config.toml
model = "image diffusion model"
dataset = "crops of objects in photos (Visual Genome)"
train_examples = 123503
image_size = 32
horizontal_flip = true
conditioning = "none"
arch = "dit"
objective = "epsilon"
cond_dim = 192
norm = "layernorm"
hidden_act = "swiglu"
mlp_ratio = 2.67
head_dim = 64
fused_qkv = false
qk_norm = true
inner_norm = false
patch_size = [2, 2]
layers = 10
width = 128
positions = "relative_bias"
optimizer = "adamw"
learning_rate = 0.0032
beta1 = 0.9
beta2 = 0.999
eps = 1e-08
max_grad_norm = 0.5
max_steps = 18200
batch_size = 128
epochs = 18.9
lr_schedule = "poly"
final_lr_fraction = 0.01
warmup_steps = 3640
weight_decay = 0.02
Rows from block 5, named by matrix and row number. Rows with one number belong to one neuron. Each number is 128 + 32 x the weight over its row's rms, rounded and kept within 0 to 255. All counts start at 0. Numbers have three digits each. After the name is the row's rms in percent of the matrix's.
# gate: MLP gate (model.blocks.5.mlp.gate.weight, 336x128), inputs 64-127
# fc1: MLP up (model.blocks.5.mlp.fc1.weight, 336x128), inputs 64-127
# fc2: MLP down (model.blocks.5.mlp.fc2.weight, 128x336, transposed), outputs 64-127
gate.109 087:113120121157120165106188193102139158162101107063156056121111192150156109113119172152125064193138128108111140183134162143155117115085153115125132099084122103091177070083102150145145139129157155
fc1.109 097:100154134087096133157152134157119097114185167110136148142158081093126145107154159108130154174121159135215122120119120114163158111090122098144155127120126109127174137157164132103136120159139187
fc2.109 094:108085148129095161098117128100130121110119126107188077157162094110124146104094125078159104157090123181090145100141097141159082129134144085096092091141081095139120063172109109130130139122143114
gate.110 101:165171179113134110145112078113126147106147115086118155108077108154136105120092145121120099122127148099167124145175094175120161111179130108185199088168136114150092077167152124089140125105144160
fc1.110 100:131142170126156073115093140163189152119138115046104029121079129183128139122200126178165154108110093095147129088223093093123101086170117125070119109139136137158171113149174150122130133141129153
fc2.110 104:102086149124168094175162161087094115177159112080073138123151153158185124137087093118075093135154130133136126105137187154138139144127109122152090116136143125187102065141138130112186123074137123
gate.111 108:107188152153104135131131113125123189116162126119101099179096134194073121131165170163116127186166208156162098145137113143105113122132157091167169118156108101180109173127086143074142116128129194
fc1.111 116:159113097129134120140134126152152127141131167150099106070131170105133120120174133105083128059101137098227124116148137187103107131098165119127120111071125141150119132132027137117185127141091118
fc2.111 112:139107141120126131179164153176126099138101130185093124123121160116075112183141083119144188086171116160079125148104133123128110142218131136135204165136093116128180075096104127148079087119113099
gate.112 119:153117099163157129182153078163211085132127235160137148151131140098146094152118142095088162145106122096056086093089154188122146127111120136167116128176100135124148141139133122110159165114124131
fc1.112 124:135105114134111088134162141156146116130220098126073154165118070132100169156141061163109135136100156173122138069129108130056156144147130201101113087179156114140128079140117147134151122183097124
fc2.112 110:123127145139114117113083193141096111134217141131136110125132205101182108190101133148170074112133149109112124077147130139170133138113168151116138190158124138119158116099129120143125110090112141
gate.113 080:171142131104128114133160132139135132093099098133114046069148138153168151128200151138150124141117116135125125057123139146135171067112128102112136109125122163142110161083101097123166161070131109
fc1.113 092:127080100187062103165181137124101100109178100153168186126130173098133112112097177120135109147047151186118116116163139178117103095151119124120096098126099164148067198195085138106121104096124101
fc2.113 083:056111178108149170094123116118125128137135163129134027120120159155149125171155186073101094137085161166143094049121158114196131159122178104116116112141085128182098127198118083179127146137131114
gate.114 066:092137163131088107128171126176109131168114129178124128145141128123121132065125134149164109125194095085101134132153139167188135090142128146112127164122135103164139153151121107181148114129140124
fc1.114 077:155126122120128117135127129126125125145117137130117112092106127098155147170028126118179123106114115221096084180098085125109135182071169085114146145126099097140139180164094103127131181176140186
fc2.114 069:163159139137207145122052149156115128075145094140156180120165102152171117082151112143134090133136115171137138154129122112096151098147075132110107113128136066125129198085128128084138087126148155
gate.115 090:166168141115105162135153110114161154091164148099084147139120113181132092110037182112108143232125127074152128130165081130128134091134088140139089173127128124120125122137180182163048063099128141
fc1.115 098:186162176119151147117125130104191099076115123103076113142107120124123092148137123083152092144165144123135125075181100103093092092047121117136164131128141117203112103152135174134041116129132123
fc2.115 095:026170137108215093137113131080136134132113113186153151134124145191152112140082138144131141173140109135093103089080181130056107092129070162148111167142113153097134145160132172162131115123105112
gate.116 087:078203180131091091131131148127148127235107093130137110099111105119062126137098141154139061171100141106088124142181200114198103136130142126177152131166132087115148181202112102085096098109115186
fc1.116 087:090105097143109130112135132118133121135134104133130143121097141085157121058140208093119137089105157161167139183129142111123087079075145147132117049092117165118126112138096119109097154141100216
fc2.116 087:136114116116115131125165119122137108172127118072140114124132107093105145107098161119165141094114130176121122069119099126125151083020162121165150202148073149114082166136090162141157203159125153
gate.117 091:054062140179132135143116129209133097096100173116098121139113149182173112062091086147144122135139111169122097098153070171172185132143100180098174142178134131089090070192100126148163144130139141
fc1.117 088:070142089159184131119124129096147103118148132128104191191166100095099152156098088133103095070137114150143104097068175125228123155152144138113134106125133119109122108211089151123136059119113032
fc2.117 089:206135159130114138139209147138130122145125137149163152139162160142123134118045106124089108058115144102134119112105101110028154147138126124179125207127092102115130079096171177111098168136119106
gate.118 081:132119084169064157143112123152109105203149122172129172100133120123129085152114115185106107171104135153157139185116087135121138145094165126144136141131165144110140203237147093142099128095123148
fc1.118 104:112099106110113132127158110160063120067072176155137157167117142135164108146134100125187067198103153121161128164137113134148167191145087129145123156141124117074131158119082122119122197121151067
fc2.118 084:155083105128129122074184150130146135187134160188084125156119095100101107132159075120083077188129140038130137132180091141096124142155113134087152134124144045138169036113119071105118142156137107
gate.119 088:060140108127213229105112147162170116150128110129030088137142105090171101094049105147077163081142115143091116110166114142093167120133197146142132130105123095114175132126073163114157113071117107
fc1.119 110:122101153098165102111133146141129121154118121114178155134086158160164152138066134039085094215067111143131099137111113158118151133105140102155229115165099115073071160075156121106052170166125169
fc2.119 113:115094187115072123127170145120099156167175119116145069131101133141138159088054199054130155124116129097099149133128134142200157169106177106116124156142103075138141157161148134108146136172146049
gate.120 109:090115126117135124180136152135170104184168108108133127133137133147129095118133077133185189111117158124172095118133107133117143146137155094137107170118087115146084113173210186108083108118154175
fc1.120 090:141112173123101143085171112087112134081112150118102185156116143090104125151167120127125111099194124161101112014170134119111147112164126118115131125156125148137208082170030134116127129158121086
fc2.120 108:192085093115132169129137123178105107105159183125108142153105072124150126144119152120138213145059143131140089092153105169188161155142132080113154088135161126146092036081182167152143126116108164
gate.121 084:095120147096095080149136179110118205152146104091098147146110154141103144099153086183160131114126167106227111135114148134133131124135141120126133066140116106135123101142056152132129093118137153
fc1.121 093:073175084090187091138131146109133139121118096120153097119167126129128127109156116169135070091201114000123124142143134138160127137096149070123111156108101144120093155045136110129123120111175131
fc2.121 099:126199104141087140151132123138118109157184029110102137089166108125121081106125156107138029107119118126103166141147095112106154187090208099133125088120070129086162132201144132138167116094101137
gate.122 088:113117133127123084084168115166103124119118131118117104158143111208171103043171116102124129114186126114115135146152094113161122177092134169068109081116124144136146138198193118112162143119124148
fc1.122 090:046120128146145095139089108128108122068074191150163123121160137151097131179122095179111151108132138147108131113124085137138105067109157071210131178149124109134128185107160131127094141113143100
fc2.122 095:140119139149181083143076104164142124116086143075101192127151122119116143016143137165091089179080125148134149104103086138152118178125125124168156134171092158112072094112140156073155109079121188
gate.123 111:122112116126102133176134100125095115112177080103137149087136109172111104101043176110069125166129158166139105128145070152088130047139170134161158137214119126134114153168186159111106118068131122
fc1.123 112:130154147146171159110076156168188131146186150185092136141113177148136137158191125130108110118063147125161138143176156121119113183154132143111078173091133140086131118186028098133131081116145150
fc2.123 106:170134130132059198110141134155117166095124186096114155074137130147107151151095149085138103142168133119153165183199147147152093204184098125172108116139134156206141078095152078150162111139125133
gate.124 098:125179145129094144171105054159071128149108126073142163135142072175084073093103172120119083167141153135106095092111122194145129127134131082166180120183112103117125145130176194088114107108120127
fc1.124 116:100161104114115152138135097096100146149154114102156114085142119090112125125172153071181199139140156085171146213058136123136117099149095079145090097095127111110132094073168128100137120140141131
fc2.124 120:130113088143082136095083078129202152136149136153110078069128101099141139127208113115054146117105125141142093157098136126121106138124100079130093118130092150124130104174130085084134107093150141
gate.125 098:191132140143119138122145138163123121139089122120092119119128177213174127143100105152075064149105129111149111180160051151109205148084156170128138167148122124111146100171106145131136112127122172
fc1.125 091:146137124154074105135105186118169093160128117163115076113144144114132133153107118213061104057113130108117117191097179114119096151155119158141133154132135165136136167147089109174146060072102109
fc2.125 089:136123120134127166133100174147115103139134172143109044091136124114085114149115197133196161113130140185160148153152119118170152085155138142127123156130099115143159111109081062168086148181117119
gate.126 080:131128166096135130137114104105133146158110124181189140088114140049139170100122185071118113108097104077125136141116179134163125145068129109162122106060069109103148146058102069153138123136183097
fc1.126 084:150105179099113157157089109143106114130127127102131077119111121130146137072109105137094100140151118127178145136099134146089158053083176107126220107132117165101159173101072119128077099099128255
fc2.126 081:131130142123106174072105134090122135101111138106157159184132059130151157127097112097106138080165123138121151140156142141041115127153137095135161199096163079157140091079198186149134174095166068
gate.127 120:147116088140111133175106162126140075115138135145160086142172166117226114093134119108156138164083151075167083123135090138166156111117143090155141139110057118067165101119161129122089140096136176
fc1.127 108:126123122104131139197119153138138071111143089142121144157151150102125124127142107091119124078092184136134113097109090157133142108123105125155110139185121173125119172164134119159115117110121198
fc2.127 086:099141121142113141158149101096168150153103147117111124115155162142110115134132144132126136118117133130152098167132149131134163119138107127141115137123141146139136231114177141072073176118140076
gate.128 112:111162163117126186146140096074153095135099123072160098167148150127115100118112139098130077131177107063113072120145139186092093147139140082104129123045043164149106197089192134132119104120142152
fc1.128 120:132140108113109081177091144125168135041098111141079170137164160226159105090119126156158124124065126100063127139066166132092147140166131130147187041151095166129107171140124136147130092156130140
fc2.128 119:133118140155071189134109105150103137127144051106089117116152099110213072092132104152104112164098131158134109163138099122099114122122183095159105138130143099141185092155159128091150162076115116
gate.129 086:164207111114071077112205152090138173167163057090137130142153123127143145142188105122104117145152177097147099135143108144120123129106124119111111103143116149167114090089128164100143084078161150
fc1.129 097:137156081091169145151087157123168161132129072201126106109101128134148160074141106173081117087093166121166123216169103122122116133094134116112122151140119116089094138127113114118104103147157140
fc2.129 097:117157071112117110111201086118131143105091087113109160128123113119085147091117147122096142132128109144136111254143114110063126139130080129114109063103174104057104199129108109136119145137174123
gate.130 119:123135141172147176142136127123102143067119143146108119120149126144145114063131147136103191163145139181078063143095151151114154130125102113150188103127084087072199181113118196096148119125111120
fc1.130 097:193135120218123118096142137059128180095076074127123132141108086112086108101131148112121174164168075128101151127126099097108102125162116172089165103209150103114150179118154108156130147143101191
fc2.130 116:112149150132153126124085120127146108140135159126120139100143029134160114143135104145107142122146123151129173088123075122102086133135153063119124118053154174138171133141104119117102152132147132
gate.131 148:110068105132117110159174111134165093132137111080056136162165086144138132061152116106154071088195170131217123085074126108081158129111121144115083130141141127158168104173140163193128174102088123
fc1.131 110:145050165127139144158180123165136114116088103134119136159151137149108130086115141071150063096194146098164096127123120126094143131124112102127110124132089142127125159133148115124126132030152141
fc2.131 121:126156161152155082168165123163144134134168174166186094109176106137115137123141129140130192177171118085121123148139056141104142135156125115037164136133135126149131138149134132097088143018091110
gate.132 132:129162084143086124119176118146146117139092122185132110176143116133153151081110140083143145111163143169136068139128115125142084047119136118121172073099039132087117064142119141115094168184118111
fc1.132 093:107113148135156110183087117130074123136139129137154098080155136180141141172122116127163125150113162123124136180124150141143147173144124137176070134193145137097150163090123089110187050095142111
fc2.132 113:123171132146165177146151128127113135066132148150094109200164139116148117104073135114031138113156129050098141139144137124104134081086157093175209158133157124177099165123160163143135170116153091
gate.133 084:090171159100160110148152121120129107159238156165104147141121166124106125109200084118148120109100120074188131141122127129125143051092179149117108126135132152112104125119183135052146084079116103
fc1.133 083:069127147107163123145059122145172175131185150100101154164091160159122131151213106197114110162089165125159118090157145125177127085084155123138139139125119191122111058136136170110153153169120131
fc2.133 095:094162161133108115126100109102159124092145136133086163113136141118156164145143143046143091185129105179163070128156184125197113204098124116141100097121107135173131089171153041149097122124110132
gate.134 115:168153151147144123146134115092101114168161106120178129111207118125168146087111112129103099161087161134179103160097102137151104112078103132143111174148103123109096129163167124117157036106125081
fc1.134 107:088110150092090109090142102151187163140104174116130141131122139222119104161112142095130104212120085078139163097146150117119146130132160133078127168135128114142108126128044116145128185134160134
fc2.134 091:134132089110130151092165110224145142123188077081159140117117160124084097083147158119124119082157147174181150149129140112173129129100126125082111052171100064132155091154098143127120100137123108
gate.135 110:103039148142087122162129090168077117145184119136148125041125146141143125117134197192125111121080141174150126126180084175161178167093094117142127152155129156107129148176109136165079089056175150
fc1.135 111:093077192120146145144127126121133116036209151047145068120130151173165099119136118168061151114125133130150091018127110170090129153152109139113142128121102149136117073108136182131119091123142168
fc2.135 105:123241180124111102152118153138126129143127083210109151228130151081130108114133118036159150155104125167127117152120118110162143164088165136148102111105144148135140149118138154122100084055125111
gate.136 104:081180067151117115137131152204109114182148077115119091107159103116124131131188139165043116134149147179139121178248115149101106198162126117149137095174134182143105167199128110124148133117130106
fc1.136 112:133144096149092126132111133119105088135168122083134116148167138196065125185160076130075063178152117076144126103146146133092119224187150142117167121129130196140097199110128135144101156148133088
fc2.136 100:138119097137125107118193118138139147082164093090146073149098109206140128155116144160208087129140127168091134093074119100178142184175205132149163123127108110098145195194097137161124156133131127
gate.137 089:142124116110148133149079130177148115097070169126104135141095117151160119130087080157104119031158133134104118073158148110075134139154104148113151067070099166194122110141099151091136042109122114
fc1.137 108:147115099081115135111101147131094076172128172100129104126100180030136125168137150185120130162110156150139119117109172135205156099125136065131097167076122129107078130141109168123129147111096119
fc2.137 107:066086107160085154103159085166118150125141084074109127141125097101082147065133165159127080171049121118149116170146050128083119135148121127144112104125123125095125111110091177055120154187136135
gate.138 088:151136176136141133125120118100128131229134134144170197115110126096149133083126121144080153100090080143131138081092151129141137125196072113139102132130123071143159168118091133128123050145124159
fc1.138 087:159143137141224147142166169088143091155139155131155140137140135136171136131103124134096210145076117098179117089146148129163159103163115170152069184101105087059084118092159140138135059129113056
fc2.138 097:126137144120202141113063084141116144130151116123088114139129125132096107133202149121077085162033121174108123145135096134167130090082133142117188140131127144131138171156120115127063125082150085
gate.139 094:145146127102135174115159128116106128128074113137227101148155090079101146059113134143133151193154082138138094117142114146122116145093160073091139163111044132120149144087129121169128131208159162
fc1.139 097:120133098143106110182166135192140131085136130093152139122144159102105072093149126141128145193143091173123131102131166164095116057098079116103140112081132113137133178146115121150132083125091088
fc2.139 106:112112149116126135124128149105136151091140138172100123123148079118114153162110156117158212084182149145159136143125086135119159201172206153181121114076124130134153117138085154097108104127124184
gate.140 111:102151101141204163128100141153149074112159103165127082164152115131180134136154096156125112079131135124152092139163113143104125175175153124175115198168098106140056158163132122147122110153069028
fc1.140 097:187134144122219115113120170156152113186147115125123102168146105078104154151158054144089094127144124115084132092104108097119132192110172148120180143147133135113093121139198114148101113115110115
fc2.140 116:061101163141105147129082100133179132049153121109114111124120144103153137133143190138097104157175135116045128075110129129145139163141154118096205133113148056105168150123096117146143158224139143
gate.141 103:073148121119140131103108140164114128136098121131123180185120103165137144122101124131098130088142127154153097183098131153155148050059174136146195072157112117115178138136123147118191146120102108
fc1.141 100:153081143155129128131153137138101115133118142125145127112129139156130094146128158149086152100090136132119116128196085178176178150105080130130124174141124095109133100171127176124091096082157145
fc2.141 102:116173135127104156143139131132135126138050108081139123180139139176137096149144131123150146075154152114086137135155170124128186115091155144127165134141131136069143121117123193156090167123142089
gate.142 094:150111161082142119068103060039111129154084168136203156118113156098164168117126128137110145115114058105160133132103202105124103116086121083108146110080081142117161074095132104184113129146166113
fc1.142 105:160115149138123121222126149153143068106150115090135130130193157125141128071093101155159126126120095114155131168099118161131126117098153137141164129139135161123125145151047121153101097129114159
fc2.142 091:097088152140140172037128136113113102148129114084127074140060038141126159139147084080139128128189124154099165083114108128143144116099134144091115147116121127113135160121161083149097089123145138
gate.143 099:067162129134114147157141124167103122169177107153101128140151102096109086144115154087170150121194136180082095123103158119107164154159140116148118165156100123147107086142203159086116139088116110
fc1.143 112:135138146131171091132181090148119143134148169129093128158151127165138118152054108108141146104166122110132134099109147195090159147129127111165119144124128107132126022098165141105117109163134121
fc2.143 111:101151106117110176147100119124144126078159154082142105136137113082143145132064144160153116144119183146057101093134147099096151103128199142087154151130123144150151094155102100116183058118134135
gate.144 111:086115098170133185154131183109126126149142101113083132175128125164107092094158095157124142195147173188160113122102079140114131122126139161187140170132124080125116156177112170163108160097112125
fc1.144 109:053055178166115126148153125102135150125141118118123160152176096176127119077089118136143153147120119099085116145165115125132058149152146143097082113149134183148120126154134114199127130147187136
fc2.144 119:183139120122125110188059121121190113089114161141145143160164129154117118076150185149127114109120119135173072140147126146134112122111162139139074124087160164151114153160105196087127155121127181
gate.145 110:111102180177147118120180171130111096095106140031120135153140110096117113111080114081183130111111102113202087170115118119072142150190120167103141103136126141124211128157111144103087080149117137
fc1.145 118:131094135128150142158139120137138114175147155160150115150135124203113104130176145117127139147151170166117120066043124183141119114066107085111128110086123117108069100148215140150125125075149125
fc2.145 107:161088178135104080129129145119144089108066111144154094153143126112174122124124153134138111116075078095181133114060106127105127142111096176160095171131096117134148102088134124186136091208134142
gate.146 105:065115180121087103080148131125138129147090146089103126134085128164128142119071144111066117090157131197028108150138106118173152071128115143121166168172111121182133105143110141158131178118098194
fc1.146 107:131138088110193157159120138150166156204223118162084090178125123139147067139132111081131079045101146119145116247128182135127158140109171111154134144139118149076127158146113093125101118076154149
fc2.146 113:162083094158107157148126145130112129077208133087091115090112098167114110133128208072135131106192113084099130218117146125171151162153090160133148084160153123144140098052208145169112106166127119
gate.147 105:085147092150158157114094120084102131091145109118190125156161120112208176070151092127105197093140139128144100070096091146121115184126122168129109109115083108088072074130134154121144112158097077
fc1.147 080:098106164138029103163140114144167131124121117098136160078093142164125122132125115120100111158080113154139133048190124134131150149124066186108106211171127121133096123121133140211134138134130176
fc2.147 089:166200093153100164165117141142053123125176119135121129179124164129155123116143116087116156143076135182174152133093113126155157091192138100112142171119152128085118172173133112127131102127163039
gate.148 097:149150120095134136159086089136118097111138100125132175170167134115179108162133169068120116161141163080115087084102145135086151162188093079205127150137104080151115105149144152041123087110103068
fc1.148 100:172102070107096114167142123123072105158090150122156117145152054096194122132114158097169140154090142141078129120087104158134186154152094120162129117166134121127109095199104134120079109089097098
fc2.148 094:057110161133198188120127153127124128075149145158109090144169118089072155133160121116134123141143125159119120084096117145135174128126094145107181139120128109134095119113084098112214113163098098
gate.149 132:127170127118202148119148140105111140105146137118096139189147099170194167077137128107168186144191153108173071116125112129049125066149141104129167089124031107100150112079136163104141129136132084
fc1.149 074:083224100066122119079124130113153186143134102089148174231114114138143130140099136112172142146135100080156151131112156059089087128098142127126164091102131123123114152137086118145132151130116151
fc2.149 095:161016167111143120098115105160116129128114161100124104016124104130167136161124171151155107133182140087099121086111179131141121142118149173164148115133128080154169076085174141133168133174109166
gate.150 096:137154088158133161148162172107192101124181110147100121111148124118118126124182156183124161134087124139155115105142090114058146119117166137076126202108119033146122120177103142115151091133141093
fc1.150 112:141178107148122069158160155112154118118086128067146131141148134167155137080087112121143079135157122185151123178084111121244122143120059148125099117165119107110101123094190136139079142157116052
fc2.150 113:161163161106111129116186108120150127140129101066115045129138167171061117122127048135094097186084096022096170172096154118091121156118120101105143095112166141126137144125106178092175144148135121
gate.151 086:089165104154140123154167174147159087158184117138067148135141091175112074090155144144168115118134156164122023122154119174107169172165125142099129169150061076162128119156142167067153119143083107
fc1.151 121:106110118125142157078141104117119152121110137147092128138121089162128118161158133101149125142120155139128121115138139081149122149148104151124095093128129155121114115189179130112187160149138056
fc2.151 111:129120123126148201095104141096128152114137106085168118150130053170091126090154100100152054122141136094123114130134145143142116127094141131154129176128153118133132067091149119153123128110147155
gate.152 093:089118198096099117109109106141090137161095143194172147088116122067153155117122164167124106107153106158122094228130133129153144118105145089124141118157084134113187185158176062158092120135137129
fc1.152 097:144119138123108118140153094107101150131074095116132132120117112109106135212041201124129090136095152147165117141110155104157079134175105123169116152153117138157084134110130163100090154122133120
fc2.152 105:117141102135087139133134169139112131167135170143147093157141145163110186203070092107154103156105119158196137155120088135168104105186151149118074135166129201150148140134095123088206145091130091
gate.153 075:099128161101148121122162100129168080076109180155122096121189104131114136109085142101146151095153092141134110194144186111131149128174122099190160106090092113129145068131162121143149178215116146
fc1.153 088:165111136094134144144113132095132106165141134184160168131102120130104127229119124113112198098073115125109132085071162090133121090148130146126093137123116157127146083157156113136131181127134053
fc2.153 089:136081108090120105133164130101129126086125109187125082153082183207130133124117081148109187210038145145116105150132112141087137124125115142113146119127062100112216124143106112120095144173149128
gate.154 123:114179105145154139085124151123140109126119106066042125159158078133168158145102152089126156128227116091123083131095140074131137129181137122138134096167067075149209102093142157114172139131033102
fc1.154 088:126126151119164163144190091106109137186117171141119105166151100113078087112195082180152133116108133145170131120122149166183115135095122129116084184125137170117123093162146094137149101143186111
fc2.154 103:092175167117122121161140150145141150110091062148084129196118163162110119104115196050158129134071118096121133148085160093137138160124081208119150125127135122133083154127111097174073125107216121
gate.155 085:129109116125070114131084160119134139110169101156133094120093115107111155216149146123100098156148152127174127126223111120099103180119125113137171046145113168108088100149113121146055094058167105
fc1.155 087:132112142083144162138186175129124140128150093156137165121147150056120121176173154113174053151115117102151105230168149144162104090103147108151101112127105117123069123094180110097190127108147110
fc2.155 087:128124111109121079112090107157112132150106057114107188120111108097084081034119142168154065073106110124092076098155127109102114152153112152137145146122110119116114074070157135132105134188136112
gate.156 103:061103122141175153132084155135112119093175074135093132164138162133255111084092117076171213070160163121093107089145161123104132101117117108147084064143101092105144079084150184140132144112105094
fc1.156 098:112139148025133130076183093176124142103180130116111133185160136157165146150164118048132098124100118090139136165142183146185243139127112112161088141104108159122138092098122120143170121093124093
fc2.156 107:122142120113125114098123153201066115141167120095165104101137113074202104144140183164179086159130120100122126175084168131133216132106111175197092174106170152136126141132171153142126152157116128
gate.157 096:126142190095173131115117174192139116121123125165138182122104129147199150090171091096117123158146101089083106140131057116146179075095183158053179061132101131119150127100141108122140119131130171
fc1.157 108:131092080167120063145179106102141137197066139092126129104130091090116097138128126152131144122105150169100136092199146124144095150185129125188119043150133138113107199148124111109158152122147119
fc2.157 098:113180156123089139148106104088110114129099129176154099112111122083109109131125137110113094231105140098138133130184188134131107130072158153141143196131160102196159096073106076160086133111142089
gate.158 090:089144103140134128179183118151130108118120200160122167124099066128085123104141139120182161098145112147047104111082159102157131149134136160095225061125120089124130162150119120085143144178126122
fc1.158 099:206099169133158108157127115177126088101092181184087161116132150148127141127108120164157197018139086153153139171122150100092187110133099211120120147173150113164084126150105123142150138143076113
fc2.158 105:128165121114121140142153120146113090078082110162124164099151190111112094138066112101092155099105138152139170143175108100116155149132131125127118124121134088074171128115127095159100138128108068
gate.159 086:116117111104146159154092135135132138137051132164176163096136113068086177102103137131128152157144092060077135133177121127120133148102120122089147164117123092065176149104119101156097118163089136
fc1.159 085:113177070083099154155134107143112126107178077119117118121144106056156068113105176118168133111126158140122182167104177157144116180104096077167104145107187117144102112142128145137111113140137135
fc2.159 088:100080165141131207144084141150163146110164148146166114143126082189114098151130130101133086156166140059221058111098108102151123061189137117140074166137155126156157129113135095164153144159082097
gate.160 098:104104091170107109126147132139125105150099151127129091089149110070131153170039189119138153133152133108128112140195123158086118150165119134122115103125119106123096179176146155072096163132129044
fc1.160 114:144094121149165110115061095081112131094141095173149080120166129093157104122124226130074156079157120144093135135070130148067090130122153113130113131085110154130130118095134114055148175151186077
fc2.160 110:042096145133161081136128078164108120113204075154114128174134103109097136117179104154150110080125120086071130074036105102127128121145163127130137113088139121084184139183101187135075120187131181
gate.161 098:063138135110147148127143120080128107141128095149189106110112080087122162111119116120153157196158094105088110082138133098131083125121142129051135174085059110068162138080142132128111122185150141
fc1.161 114:081156194149135201107107140120089122091136144144101142213117115144132081129148081226082087127162138145083135145129069153108136134168157114154164098108124135126115033128157119124162140129116154
fc2.161 105:134131133142157198165101135106117136096158183132155132115135109133101096151084182059061098129135144148192143106124184134155080060150109037118083137177113127161131142127123109136167123167102120
gate.162 096:108127165132064125143144176163151120152126113122134135136074154140107119178112103189154064165106130216117087128209079143155170140097124125102204159159104132133143154245132115162076142141121198
fc1.162 098:202162169117070088131158115143099151152098155134148128116113161166086162188110087110125059064081126099109148148080098143236100166072122103151135140123133157135178178143097100110124128166152094
fc2.162 097:034119119127132148125145112106126132104117127163073136139137114113150128159144065140124130085151132169067088126106163119046136147109179114101140128125092156119107142193112136156117148072133186
gate.163 094:100124134124082116126112130159099116153129115165130151151142106104105145130147171090251114196183116178080115141182129146171143140108112110135114107149129128164118154195172135140083135072142097
fc1.163 085:094167145126058111148084125122126140219096134089133186134077156196040121108113118148123062162075134149127137164139127152175156142093125136159171174101147126118121174200162093163064089075118179
fc2.163 102:133173126127144086081181131127107124149028141171123167113109117063156127160116087112044107115098146169123109161099104128064132122059101112133108179103101116141132083130105061175156180103124070
gate.164 090:224150089169137201113123092144106158150189114142108125119158098165066108133155115205100116195120142138086124148183117142150093150137107125148104179173144130146175091147166146083146050104137116
fc1.164 078:138145138135105124134128136138146136010175066080135100120154134121095131112127122110112100054172132144152118178096129125095088156138180131180120123156117119079089139113159115061152088112109153
fc2.164 074:148141100119146125111088117113115119070201122154142139101100161123189124160153146128150142136172121178106053064135118157095135119148104145124124097155093162156156152142210130127091080129124113
gate.165 117:089160089139134146114140113105150121088116111114100149182120065096173097134085150090083181088155142181132082121106142138095112165170149127171141101169070101130119131136162154092088132159109170
fc1.165 097:129083154109110128159133130144068126053165113148160149070114134143116130105206108174193123141157095147112119133137106154178213062136102175068128121137123149138134125133108140162138155123150124
fc2.165 104:140153065122121101163141118159090117175142094124112090158139143099092120155191121117114122102108130114180118160121112139150203106134106120154049178120109125135149137137134182127102167139144150
gate.166 119:146087118083093090134163075085094144134106144081173169096129079157120099111130172050135130148133131173109103137115095136147156083077128101124128086165091161086172115088130133048082130102154139
fc1.166 083:143175139121107134132129101153151142209153131164114122091134117141126110196123110150190088170061132118139141121160117138125126203119173077175146098134139119120156169167075124151114125163135171
fc2.166 091:074162154141176117159110042136143147148120099123098166113129143162134120104106139062127075204127129114095148127044128129129139121105133119118125114153110152055119095173117200131168183181133128
gate.167 091:187125074155122129157127168167178118111099213132108101171106150129128135125101135162115139135135136142076042148112128140161131094163137107103165112137067097122106171184130115136155122119048143
fc1.167 117:084107101212102105107158096105121218094098126135141153116143120135103128188083117128140072128168109160113123172144112150199061135120116169101095099179137122136132117157079130138146088131141000
fc2.167 129:127124124113153189055183163096106143136103141140122156160104078163136119173137122142152138112121123143080128146118115135025088116095159094136134172084199135128108108081158121045134183100152141
gate.168 124:101095110122181085119095135155154119167118138123108174131144130157123114137133126127068095142154133147177101124141098123135133103110129134120220075127110080106140190163138133116153146134118104
fc1.168 113:164118146088181191149162107123125132094158091134139116116152129128185118150155146153139109124127146164143130140140178138025126125098171108158132146136130140116109111142215107128142083117129093
fc2.168 125:123089119121111087123119107131123114187159065178150135168131124088100118140185164164095113071088103107107120115098131109118136131083143132144160128095138079144157100090073130191122134175111116
gate.169 093:084119108128116147135090117127130118182090182149140221141175128121127105171138094112160125107094112130180132137152170136103120112043146116143106087140142045155174194151148108143068070141112116
fc1.169 084:133111175105130119132095073106148196136115121156161113117072128097129166153156135124128147108117130152125137187115135159121143088122069101148143151105107142116157117106114126086133187169118215
fc2.169 100:113136137104167113143111109138136134086135186088103128115141132137134156095100142108097105140113137129106131109162086139093132105094120137154176205170112205089133117168160121111202152128122168
gate.170 101:121080107154131115124130145145111137105103163155102099139065129164181122125064134156045167170127119167153100108178114171134157124122197155085162093097089133086152108106150133145141195174117217
fc1.170 085:094145145077107141179101028074057122123125111090167122091157119205113118151173113111150102125120160089078125156149098155078153098132108078184132088186132137134134109098126145049121101117117145
fc2.170 094:137132128104147136104134142136061110110160106166157065146129081167102149111099120177191152044115099152139141192089088140128202103090132149132170112102154169104110141141114102113069117099152147
gate.171 068:094128095165176168135118103136128103087146127120104050119176142149133107088078150140116114102233141147159129210132120122179105091125139116164109088138122129075097191160151170103103095132123086
fc1.171 083:061115110141138194134139129143131104122151100097068032148167164080101118113099129084106074080178155133087179111195150114136120127121161102190095130134161101124144129130114172124139121110080137
fc2.171 071:141128186126161167126089139120126134072176150101120186161124117095150132164173138117066165119214089174096156084137164131093147120199148103135158090114147084111117082167149166125064064143090089
gate.172 099:106144176117096175140071119135140109186161100192145234090121130117112137170115144142134126131107126068109111139126147130149139121131094119123157171138118083115173142152111108132131085123140093
fc1.172 099:120152113153088149166064132155116138145155096133153134141057158173096127050083108156091091090084126220164135121120133147159114098104127164088194116135154068144141184183108152109083139084097188
fc2.172 107:121123186119169091122178130131126120078085140154172183130154124114158135127088115150168089128203143159101100148134125122071124082068119116158208154129137133106071164096197124187102126164126134